python train.py --objective="flow_matching" --cond_dim=192 --norm_position="pre" --moe="expert_choice" --residual_init="none" --momentum=0.9 --max_steps=4200 --lr_schedule="cosine"
Rows from block 6 of a small class-conditioned image flow-matching model, named by matrix and row number. Rows with one number within an expert belong to one neuron, the router's apart. Each number is 50 + 10 x the weight over its row's rms, rounded and kept within 0 to 99. All counts start at 0.
Before each expert's rows are labels from the 100 images, of 14848 (inputs lightly noised), where the router gives the expert most weight on average: "peak at" is the part of the image that holds the peak. Only what is clearly more common there than usual is listed. The data: crops of objects in photos (Visual Genome).
# router: router (model.blocks.6.mlp.router.weight, 16x160, trained with AdamW), inputs 0-159
# up: expert up (model.blocks.6.mlp.up, 16x160x160), inputs 0-159
# down: expert down (model.blocks.6.mlp.down, 16x160x160, transposed), outputs 0-159

# expert 7
peak at: top left
router.7:54 57 56 48 56 36 61 37 49 50 66 39 32 66 65 62 43 32 63 49 61 54 46 59 54 54 44 65 56 51 34 45 76 48 42 80 44 55 42 40 56 50 42 56 35 56 48 58 54 36 58 39 49 59 61 48 44 62 41 42 29 61 51 34 48 55 34 53 53 31 52 49 64 45 55 52 55 51 65 34 48 66 49 53 63 50 60 45 42 37 51 53 47 51 47 50 63 50 37 46 56 66 43 60 44 42 48 44 46 42 56 36 53 39 51 39 53 49 49 41 49 63 48 29 52 44 56 34 42 67 39 46 57 65 37 47 35 61 45 68 42 38 33 41 68 54 49 43 61 45 32 39 60 52 54 52 60 58 34 43
up.0:47 61 56 62 50 57 31 64 39 40 41 21 57 37 38 62 59 67 35 47 63 41 50 48 50 59 59 53 62 65 56 52 50 37 52 48 42 44 56 46 36 58 62 50 48 40 50 51 44 72 45 64 51 58 46 58 31 46 48 42 61 48 38 31 60 49 68 54 42 36 39 55 48 53 42 50 39 48 46 46 52 66 56 59 51 59 53 47 58 38 53 45 47 56 42 77 17 65 56 41 52 56 57 48 51 51 46 47 63 56 31 31 57 25 58 43 54 36 56 47 48 55 49 56 37 48 57 55 60 45 52 33 50 40 36 43 58 50 36 64 52 66 48 51 50 45 23 63 52 44 48 43 45 42 49 45 54 48 46 48
down.0:59 43 33 34 53 53 64 55 64 57 40 56 65 68 34 32 48 48 71 50 45 52 53 70 60 51 49 54 41 50 55 48 49 54 57 26 49 63 42 53 46 55 40 53 69 58 60 40 59 55 49 48 54 43 49 52 71 57 51 48 42 53 34 46 51 51 40 50 59 48 47 32 55 40 55 49 40 47 56 50 50 55 54 50 63 55 39 74 54 69 44 30 57 47 53 57 59 36 31 43 55 56 41 50 69 58 60 42 47 45 55 55 53 43 50 51 36 61 61 34 61 56 59 42 41 83 55 51 48 35 57 37 49 59 40 77 63 52 55 61 54 44 49 65 46 51 46 41 49 75 50 47 54 45 51 59 54 52 67 39
up.1:32 54 48 34 69 52 62 57 45 38 38 31 46 62 50 55 48 62 50 43 48 54 43 45 56 45 46 45 57 61 47 64 52 38 40 41 54 42 46 64 44 53 63 46 69 49 41 52 72 58 50 47 47 42 68 47 36 28 41 48 54 79 43 33 57 45 45 63 56 56 36 57 48 41 52 53 49 49 43 61 59 53 53 51 34 52 52 50 53 53 41 57 50 54 41 39 62 50 62 48 29 41 58 42 29 52 43 51 45 50 55 50 54 38 56 54 50 66 48 52 58 45 43 46 31 40 24 70 42 47 50 42 62 54 42 33 54 56 55 48 59 38 55 24 40 51 52 61 48 49 42 61 37 47 35 35 19 62 50 56
down.1:59 51 31 59 58 56 45 54 48 37 51 55 51 30 47 52 63 54 55 50 53 69 52 50 41 73 33 56 47 35 59 43 64 53 66 51 41 50 33 51 39 45 40 45 37 53 49 47 45 41 28 57 51 45 44 52 50 44 63 60 41 39 55 50 53 48 63 56 55 51 45 67 40 38 70 43 47 55 70 27 49 44 49 54 24 52 58 53 54 30 55 72 46 45 51 67 40 58 61 53 59 53 50 53 50 49 51 48 39 41 61 60 47 47 44 43 37 52 58 42 41 47 39 54 41 51 74 60 46 49 27 67 38 48 65 60 55 60 59 20 50 45 39 35 43 50 45 54 56 51 50 42 61 47 51 35 45 58 70 51
up.2:27 47 44 37 48 54 66 56 49 36 41 48 59 56 65 47 65 64 65 41 45 52 70 47 40 48 37 55 50 52 61 31 48 63 47 50 55 52 51 41 22 56 54 59 54 44 62 51 50 56 57 39 52 52 54 49 59 52 41 40 59 52 49 60 53 59 49 50 47 41 49 44 48 21 42 41 46 48 56 58 49 37 52 47 54 59 54 56 47 57 50 63 63 50 62 60 55 37 41 52 55 52 54 39 43 50 46 61 51 53 45 69 40 25 42 30 67 48 60 46 55 49 52 60 39 78 46 67 43 73 51 30 51 31 80 52 51 39 57 43 37 60 53 28 44 49 42 54 59 33 43 48 51 37 49 52 56 40 53 48
down.2:47 48 57 63 53 58 50 38 55 57 47 33 45 61 38 72 52 55 37 49 46 43 39 71 47 45 59 51 29 65 43 65 50 68 37 34 50 47 40 43 31 53 53 55 54 50 17 59 52 51 65 48 54 54 63 47 52 38 60 39 50 50 49 49 39 47 49 30 44 51 50 61 42 46 29 51 60 67 51 48 36 58 52 41 57 55 50 39 36 71 39 48 41 52 28 59 45 52 53 63 49 49 60 59 34 45 53 46 46 55 43 50 48 39 61 52 42 39 51 36 43 69 27 55 59 52 47 25 68 52 42 42 56 36 50 47 35 46 41 54 55 49 40 65 49 33 51 45 48 50 67 70 56 56 50 54 49 52 61 52
up.3:45 48 51 58 48 56 53 41 50 37 57 46 33 60 55 56 53 34 45 56 51 41 43 41 45 31 55 45 67 73 41 65 50 59 51 53 32 51 55 29 63 41 51 47 42 30 55 41 54 55 26 40 45 39 62 53 51 25 51 49 38 37 40 45 41 53 32 58 57 53 36 65 51 67 47 37 52 58 53 43 29 56 31 56 63 50 55 67 36 47 34 50 67 49 59 68 49 44 37 61 37 48 47 50 46 48 56 60 48 50 65 57 47 57 56 35 49 68 46 46 48 55 58 50 49 63 73 45 55 53 45 59 43 49 52 41 61 51 52 47 48 54 48 72 63 59 59 68 68 65 49 53 49 52 55 52 54 31 59 43
down.3:48 40 74 30 59 52 37 27 57 44 36 49 50 72 62 60 58 44 57 56 39 44 61 60 61 46 42 40 41 52 51 54 64 45 57 57 68 45 61 57 27 56 45 58 42 47 50 54 39 49 44 48 63 51 51 44 43 58 62 54 61 74 32 29 54 53 58 54 52 76 59 59 48 70 57 36 72 75 49 51 55 56 46 39 65 45 55 46 69 59 37 47 50 47 41 48 50 48 58 34 38 50 61 65 48 68 50 53 51 54 65 40 40 57 49 72 40 56 53 48 46 42 52 55 69 51 42 44 39 45 49 36 48 48 53 50 44 49 41 48 69 47 60 54 48 45 49 49 45 49 49 51 50 46 33 63 56 49 39 48

# expert 8
peak at: bottom centre; top centre
router.8:41 35 44 60 26 55 54 30 35 51 13 61 57 62 52 47 46 36 38 46 56 47 56 39 58 67 45 29 65 51 66 53 40 59 44 38 54 48 42 45 42 56 62 50 45 37 35 62 60 56 47 49 47 33 47 57 65 60 61 45 49 55 52 48 44 49 58 59 41 63 51 27 55 60 40 49 53 58 42 44 63 44 52 69 60 52 50 29 48 60 40 48 48 49 39 39 35 55 31 46 37 62 47 41 41 45 52 49 40 45 60 43 49 49 39 71 44 38 47 48 46 28 39 70 48 58 50 44 46 52 66 36 60 49 59 39 50 38 47 46 38 41 52 50 42 47 52 65 50 53 51 60 31 35 46 47 59 50 43 43
up.0:65 43 39 58 55 59 59 52 57 60 73 50 31 61 42 43 37 35 50 45 59 60 56 42 59 44 54 49 50 46 43 63 55 50 37 48 51 47 45 57 44 54 36 50 52 31 48 52 54 51 50 41 23 49 53 44 40 54 35 65 43 41 40 47 49 68 53 61 59 45 37 36 38 44 50 75 51 59 67 28 50 47 70 39 50 50 54 33 41 35 51 60 60 46 56 40 36 43 66 57 46 41 40 48 48 42 50 58 30 66 26 51 34 40 34 64 54 30 35 48 67 47 44 43 48 58 47 62 51 44 54 30 53 41 56 44 38 51 46 56 50 38 40 48 51 50 48 61 46 42 58 48 45 49 65 61 46 40 57 33
down.0:42 46 43 57 45 58 43 43 51 47 40 35 70 40 52 53 36 48 44 39 46 18 50 57 42 63 31 59 29 55 51 44 45 43 37 70 48 46 50 43 47 50 53 46 52 45 49 51 44 51 43 56 66 43 47 44 37 42 43 44 53 46 57 52 51 62 70 42 49 48 55 48 51 45 42 29 41 38 41 51 54 53 41 40 62 50 51 53 42 51 42 49 57 51 44 46 80 62 31 39 58 60 47 50 31 19 50 39 64 44 71 48 48 49 46 55 54 42 60 58 35 68 46 52 42 51 49 52 59 35 67 53 44 58 58 55 41 44 53 18 51 78 55 55 53 47 47 62 56 44 45 52 59 53 50 58 58 68 46 47
up.1:37 49 58 58 43 56 57 44 40 48 57 51 59 79 39 48 37 47 40 36 50 58 41 46 47 52 58 46 70 62 62 52 52 51 57 43 62 48 54 49 31 45 47 50 37 48 50 41 41 42 45 64 39 54 53 61 62 46 50 39 43 37 56 44 52 62 51 47 46 60 60 55 52 55 55 76 65 50 48 56 64 53 41 51 48 61 50 50 31 58 51 64 68 47 74 40 72 38 45 66 41 53 37 52 44 68 57 40 58 47 49 52 41 42 59 71 46 39 43 70 54 42 35 58 56 68 36 61 42 42 47 52 47 41 54 48 48 58 50 69 46 71 47 30 61 52 60 37 63 48 57 45 69 41 49 56 51 41 67 66
down.1:59 60 52 37 55 46 51 33 62 48 56 40 42 49 43 58 39 46 65 50 58 38 46 69 47 49 41 54 39 45 26 39 43 62 50 58 48 53 42 48 47 66 52 38 48 66 63 41 55 52 55 52 69 35 57 46 43 55 51 42 62 49 41 56 37 60 42 54 38 41 60 44 46 59 53 45 42 52 69 47 46 46 35 65 47 41 62 33 61 57 41 44 43 50 45 58 38 75 47 41 37 42 51 41 42 42 62 54 52 68 54 67 49 18 60 35 52 63 58 20 23 44 54 44 44 55 39 54 62 48 48 50 42 38 45 43 66 50 52 47 52 49 49 68 39 61 37 65 64 66 42 55 50 48 57 49 43 49 46 52
up.2:53 52 50 44 50 66 32 49 39 26 39 41 53 75 52 53 38 50 44 48 67 49 42 65 52 61 40 44 50 34 61 55 49 53 53 60 45 49 44 30 43 62 40 30 45 71 45 61 38 48 52 53 37 61 38 74 53 59 41 49 51 38 46 51 50 62 51 63 52 33 49 43 46 56 43 47 50 43 64 35 47 48 50 53 29 61 51 48 42 65 67 49 51 44 62 44 47 54 36 42 62 50 56 62 61 38 34 62 65 50 58 45 58 61 39 58 55 28 58 62 52 30 61 48 63 45 51 67 44 54 51 48 53 68 46 54 57 62 41 48 47 56 48 36 61 54 47 48 53 44 58 46 66 49 69 45 37 64 56 71
down.2:82 45 54 69 50 65 49 45 58 60 54 42 59 41 56 42 51 55 61 53 61 56 53 39 58 42 44 52 60 48 47 50 48 46 50 49 49 56 65 76 49 42 53 51 54 43 41 42 57 48 34 60 55 56 49 41 50 23 66 39 37 60 55 50 71 58 47 40 56 54 51 48 51 41 59 26 46 41 54 54 34 54 45 57 45 38 67 56 50 60 40 44 51 66 55 48 52 37 48 53 26 50 54 50 56 43 68 39 39 55 43 56 51 30 49 38 55 56 41 37 44 49 57 49 45 69 43 50 50 41 47 62 45 53 51 55 53 17 66 69 49 42 45 40 40 61 55 47 68 71 46 66 33 50 56 52 50 59 50 61
up.3:47 48 55 44 56 52 55 33 45 43 72 45 48 60 53 28 62 42 70 68 50 36 43 32 35 47 54 45 51 62 56 64 42 31 56 39 49 53 57 59 48 57 50 53 62 45 30 51 52 35 46 47 53 47 42 56 66 45 39 37 60 55 39 45 51 42 46 34 49 37 44 53 73 29 68 50 50 37 58 50 62 49 47 47 51 41 53 50 48 61 54 42 42 50 45 52 71 40 36 50 37 62 66 50 35 46 65 55 50 61 55 36 64 62 58 33 52 46 40 60 49 61 42 53 52 66 33 55 34 33 45 37 50 52 55 57 62 50 63 52 50 55 45 70 46 39 61 45 30 47 38 53 58 31 63 44 44 52 42 47
down.3:38 41 20 50 56 41 53 63 50 43 75 47 43 49 42 36 49 55 54 47 57 55 47 62 55 46 45 59 68 46 51 50 41 37 46 50 49 50 45 49 56 58 55 43 31 56 59 60 39 50 48 31 43 40 63 32 54 34 56 52 67 41 48 53 43 34 53 64 53 45 62 64 42 54 45 41 50 53 56 70 58 48 54 47 55 56 50 28 39 60 61 67 48 64 47 53 41 63 60 47 52 40 34 45 62 53 51 52 61 60 46 45 50 39 27 34 47 46 64 53 56 30 53 51 28 53 47 50 42 54 55 67 37 60 60 49 34 68 30 65 46 54 34 49 53 47 50 60 57 58 30 58 71 50 57 60 47 50 55 45

# expert 9
peak at: middle left; bottom left
router.9:48 59 53 55 55 61 62 60 60 48 62 46 55 36 41 54 50 46 52 47 44 52 48 49 45 40 59 58 38 47 49 30 54 44 33 39 61 51 57 52 46 41 38 38 55 72 39 61 59 64 67 63 54 52 27 44 58 75 58 50 58 64 67 67 58 40 65 52 53 53 64 56 48 44 70 67 61 45 48 63 50 52 53 49 52 46 52 49 68 56 43 52 43 53 47 49 44 28 69 58 47 37 35 50 55 57 47 40 61 81 55 46 51 50 41 48 61 58 58 28 67 48 55 70 58 37 52 57 48 53 62 48 53 59 47 59 59 60 44 54 72 45 59 61 51 60 50 44 62 56 60 55 58 64 52 69 52 51 64 58
up.0:39 58 50 53 42 52 65 42 52 43 43 42 46 33 42 51 51 50 23 58 39 41 52 54 49 60 43 53 50 38 41 75 54 48 47 53 49 51 65 48 55 41 65 64 39 45 48 50 38 60 43 39 59 47 45 55 44 44 30 45 40 56 48 47 53 47 52 55 27 43 49 44 40 59 39 45 51 57 59 44 41 55 40 54 71 56 37 41 39 31 54 41 49 55 40 61 68 70 46 39 50 57 31 51 35 50 73 47 52 35 50 58 36 67 64 41 47 57 50 57 54 44 52 39 35 50 44 53 41 53 58 57 58 56 63 50 56 46 34 44 53 39 59 53 62 37 39 45 31 63 34 44 57 50 48 51 15 43 64 32
down.0:50 50 51 43 59 44 46 34 44 56 65 46 60 54 51 36 45 40 62 44 44 60 44 42 56 59 44 49 42 51 49 45 51 62 84 69 31 50 54 45 48 43 49 39 53 60 51 37 68 56 47 58 33 54 50 52 57 50 55 57 57 44 51 52 42 33 36 46 61 75 55 48 62 32 36 44 55 53 32 48 56 64 36 43 52 51 60 44 43 54 49 52 43 47 55 63 41 37 41 69 57 45 52 44 39 56 25 69 60 50 57 54 55 58 58 43 55 31 34 42 35 49 46 55 61 52 73 48 46 42 47 49 34 48 65 49 49 53 49 57 46 63 39 49 69 61 35 39 70 49 60 24 50 66 47 57 51 45 50 46
up.1:47 52 54 60 53 60 40 48 29 51 40 60 47 49 50 42 48 41 62 78 53 49 58 49 50 47 46 61 55 50 54 55 67 52 50 44 39 44 47 53 29 49 55 67 55 58 60 50 48 53 52 61 41 53 45 58 53 52 71 56 41 63 64 64 57 64 47 55 39 47 42 62 49 54 57 49 61 45 68 50 43 42 41 60 50 50 55 29 36 42 57 50 50 50 52 47 56 58 65 66 50 48 61 53 65 65 65 52 50 63 56 62 31 58 40 43 47 48 59 41 61 53 55 22 41 52 59 42 61 46 27 39 53 45 65 42 52 59 71 38 45 47 75 47 53 27 67 59 80 52 54 56 35 61 56 45 57 57 50 50
down.1:53 35 41 49 34 29 50 43 51 64 61 42 53 53 49 48 52 45 52 50 47 32 57 44 49 55 35 59 45 55 49 46 42 35 59 29 52 56 45 49 26 41 51 33 56 50 44 56 49 46 33 40 60 46 59 56 48 52 53 54 64 46 53 51 64 49 55 60 46 48 50 42 38 55 39 62 50 63 52 37 47 61 54 58 56 50 66 53 57 40 41 43 63 50 50 49 50 39 51 57 56 73 34 47 42 49 19 39 55 55 47 50 66 46 41 53 74 51 38 72 66 45 59 61 62 37 32 45 37 39 50 50 49 27 37 61 44 50 41 49 47 23 48 56 33 72 50 51 38 49 49 69 48 43 47 54 54 41 68 42
up.2:57 50 47 50 33 57 54 54 44 50 51 57 52 35 51 62 69 57 51 39 54 41 60 18 53 35 43 49 67 54 52 45 58 61 61 61 50 25 65 67 29 47 53 69 57 54 45 45 43 67 55 54 46 19 52 54 52 42 58 35 46 36 55 60 58 56 49 50 52 50 54 50 60 59 55 47 69 51 37 52 58 43 46 49 52 51 49 65 69 56 62 54 57 47 51 56 64 33 35 44 55 46 39 49 47 38 49 61 37 48 61 41 55 59 54 56 58 60 51 71 51 63 50 56 54 43 55 35 30 48 48 57 51 44 47 51 40 52 47 68 59 51 53 49 44 39 27 39 43 34 37 36 29 57 58 36 42 47 49 37
down.2:45 46 56 49 79 47 59 50 53 53 51 58 38 55 37 49 45 52 66 41 64 54 51 59 42 57 56 34 42 57 49 55 24 41 53 32 47 62 35 54 56 54 43 54 36 70 66 35 56 44 50 56 58 60 39 52 39 50 46 47 47 37 50 48 48 59 40 49 44 59 50 48 52 66 38 55 47 26 51 42 44 48 48 40 65 56 24 37 35 50 40 48 45 49 41 55 59 51 73 67 51 55 51 50 59 54 39 51 53 49 53 62 51 50 58 54 54 47 54 51 45 35 55 24 46 47 60 64 72 50 49 51 77 58 35 49 75 46 62 45 42 50 65 47 54 48 39 71 60 49 46 54 47 32 49 44 54 49 68 53
up.3:38 51 52 42 68 38 40 53 42 49 66 47 47 50 57 45 29 48 57 32 46 48 53 51 69 51 48 39 52 49 71 49 50 64 42 44 60 53 51 51 65 47 54 46 37 50 58 58 45 61 50 39 50 46 30 45 50 56 54 52 50 58 62 35 67 36 44 29 48 61 59 48 68 57 53 55 46 51 48 37 60 60 58 46 53 48 49 42 35 59 36 42 59 56 45 38 53 48 66 44 54 59 45 56 55 39 51 55 53 53 40 62 48 51 42 50 49 46 52 36 48 48 50 62 50 49 56 45 50 48 46 22 44 32 45 46 32 51 36 68 55 60 48 65 53 27 46 55 15 37 53 53 29 52 27 67 39 44 26 55
down.3:56 33 49 68 49 54 52 50 53 40 72 35 42 41 45 58 48 35 40 85 50 48 57 54 44 45 50 51 52 43 62 42 52 48 60 50 51 56 50 56 56 55 57 62 52 53 57 51 46 32 58 49 52 28 42 65 53 41 39 45 49 34 24 49 65 46 49 52 61 61 40 61 45 41 56 47 37 51 52 58 33 53 66 51 46 48 38 40 51 43 56 35 22 49 40 34 62 39 54 46 48 33 53 32 50 45 50 49 69 28 50 72 48 49 58 64 32 47 48 48 53 58 49 46 49 56 48 48 42 53 59 68 46 51 46 50 60 51 44 38 51 31 61 48 43 43 44 31 56 36 53 50 60 36 42 48 36 55 37 32

# expert 12
peak at: top centre
router.12:58 40 39 43 22 47 49 28 38 57 41 50 51 49 70 36 58 39 60 50 58 44 59 42 45 63 56 46 47 57 52 63 50 49 44 50 68 39 61 41 59 65 62 47 39 47 49 50 47 51 30 46 52 58 41 49 52 31 51 59 55 55 41 38 39 70 52 58 51 51 58 33 58 52 47 50 40 71 51 54 75 50 44 59 45 51 50 48 43 41 47 54 48 43 46 41 24 61 43 37 34 60 66 40 42 56 39 66 36 30 58 43 68 65 49 50 23 51 35 37 47 42 52 50 56 45 41 46 55 37 56 38 38 43 53 52 55 48 61 48 43 32 39 40 39 33 44 61 47 52 45 47 45 46 43 32 56 44 43 46
up.0:28 58 40 41 48 68 56 51 50 55 59 22 51 49 50 64 46 52 17 57 30 39 57 76 55 50 55 48 59 50 49 63 44 59 54 60 39 37 54 56 51 56 57 56 48 45 55 50 49 50 35 46 46 54 52 59 56 54 60 70 40 50 35 46 53 49 52 35 39 70 57 60 51 40 28 52 40 55 60 53 62 47 40 51 64 50 57 51 53 60 49 52 55 52 48 42 48 50 57 56 21 47 49 63 64 51 34 36 50 52 67 43 42 59 54 76 44 49 57 58 55 44 54 43 45 60 56 43 54 51 46 59 39 64 33 38 48 51 62 48 18 48 60 49 42 54 53 70 42 59 54 37 59 55 43 53 58 48 53 45
down.0:76 58 50 45 49 32 48 44 45 57 50 55 62 47 61 41 34 52 64 63 47 60 43 56 63 34 54 75 51 49 50 71 40 52 38 47 39 47 35 45 51 49 57 52 48 55 61 39 41 50 63 46 49 44 68 65 38 49 61 52 32 59 38 42 44 57 33 56 50 57 46 48 51 59 60 50 37 57 22 46 28 48 52 58 41 44 40 65 47 36 31 28 40 61 53 46 52 50 40 48 57 54 57 48 54 38 49 37 50 38 49 54 51 52 42 52 54 76 49 45 61 39 42 60 46 46 49 38 48 46 66 53 48 46 44 38 26 39 49 58 51 47 47 44 58 55 65 37 72 45 62 67 53 57 67 35 51 45 46 48
up.1:51 40 63 50 52 49 42 40 51 49 41 59 48 59 45 51 32 54 46 60 45 55 65 69 51 43 55 55 30 54 54 66 36 50 42 77 49 59 47 71 50 60 44 50 43 39 63 61 48 75 33 70 38 48 65 46 47 56 51 53 62 60 58 54 35 48 64 56 42 47 56 42 51 68 51 48 56 46 46 60 63 27 38 56 47 33 52 61 61 56 48 71 42 62 38 46 52 55 45 50 55 46 66 50 49 50 37 46 60 37 50 47 40 57 47 61 33 55 39 46 32 54 39 71 35 58 39 51 63 37 52 59 40 51 59 53 50 36 49 52 51 30 49 50 50 32 47 65 38 54 51 66 35 32 42 46 42 45 57 55
down.1:53 53 53 55 40 55 55 53 51 35 49 58 65 50 50 59 61 60 53 53 45 19 46 56 58 56 61 58 43 59 33 38 61 53 49 32 53 40 39 50 44 53 46 67 48 62 47 68 27 39 51 53 46 57 38 37 62 56 49 59 53 59 42 50 51 49 36 47 36 50 64 41 44 40 63 47 62 44 64 51 40 75 52 55 54 38 35 46 51 61 45 38 38 66 49 48 44 58 58 41 63 64 59 54 45 61 62 59 38 47 50 65 33 46 62 59 21 48 45 71 59 56 58 34 46 44 42 52 41 64 49 37 53 52 40 40 40 55 64 51 38 42 38 48 55 77 63 52 44 44 53 46 60 66 50 36 51 47 49 41
up.2:42 56 60 53 59 51 27 73 34 57 47 41 52 49 53 68 55 36 48 29 57 47 39 56 48 73 50 44 50 17 30 56 47 49 52 55 53 41 47 59 58 47 44 47 63 34 62 64 58 63 53 52 43 70 59 51 64 51 32 44 49 55 39 52 48 52 46 39 47 44 53 52 54 81 55 60 41 54 50 42 24 57 54 55 55 58 56 57 65 49 43 46 58 54 58 51 56 51 46 55 49 49 54 57 42 59 77 79 51 51 65 42 44 49 47 37 59 30 44 51 55 46 54 43 45 48 62 55 64 39 25 52 53 54 54 47 50 61 48 62 49 38 54 60 60 44 58 48 63 56 53 50 50 50 46 56 39 57 40 42
down.2:47 41 46 57 51 67 49 50 50 53 53 63 50 70 67 50 46 45 67 34 45 72 48 54 60 32 57 77 53 43 52 53 48 39 43 51 47 48 69 45 48 53 49 30 46 64 57 45 48 39 48 46 56 36 50 43 45 56 51 58 51 42 42 43 53 46 58 49 52 41 74 45 43 50 52 38 73 48 54 74 50 41 45 54 39 34 50 58 52 77 57 66 52 44 52 51 55 49 49 55 54 51 52 59 49 57 46 36 54 43 50 50 58 57 74 43 49 26 37 57 36 59 31 64 57 55 37 37 55 41 49 60 46 48 68 65 33 43 63 51 36 45 46 53 47 68 50 66 58 55 37 50 72 49 63 51 63 49 52 61
up.3:42 45 41 65 91 39 61 43 50 38 57 58 35 44 56 63 51 54 57 46 39 57 60 55 30 49 45 34 62 50 52 63 46 75 57 51 61 38 51 47 51 49 40 52 73 50 47 61 41 54 44 56 44 49 60 51 44 41 58 54 54 33 37 63 54 55 46 49 43 49 47 50 57 47 59 39 38 61 52 50 53 47 50 37 52 61 34 57 63 49 41 59 45 76 53 44 41 28 47 47 48 68 53 56 71 49 59 47 52 59 45 54 31 36 41 34 55 50 53 56 60 50 40 59 50 70 19 56 48 69 57 47 36 49 40 62 55 65 50 50 44 57 62 57 45 52 45 51 65 40 46 47 47 44 43 58 49 52 42 49
down.3:46 59 55 41 34 65 52 38 31 53 33 47 51 55 60 44 42 36 49 45 43 42 46 46 50 45 51 44 42 68 37 54 38 60 48 46 51 53 44 45 56 42 42 44 46 54 47 56 74 53 56 47 42 44 45 52 60 44 37 56 67 60 55 49 53 49 35 47 51 52 46 69 55 48 41 77 61 31 52 51 46 65 53 61 39 52 56 28 51 64 54 65 59 32 41 50 36 59 41 51 51 48 29 54 42 48 40 40 49 67 53 40 26 52 68 53 48 51 54 47 58 40 57 73 53 32 56 51 40 40 39 51 40 60 55 47 67 43 54 41 49 41 54 46 73 23 58 26 65 63 43 49 52 52 64 47 46 42 57 49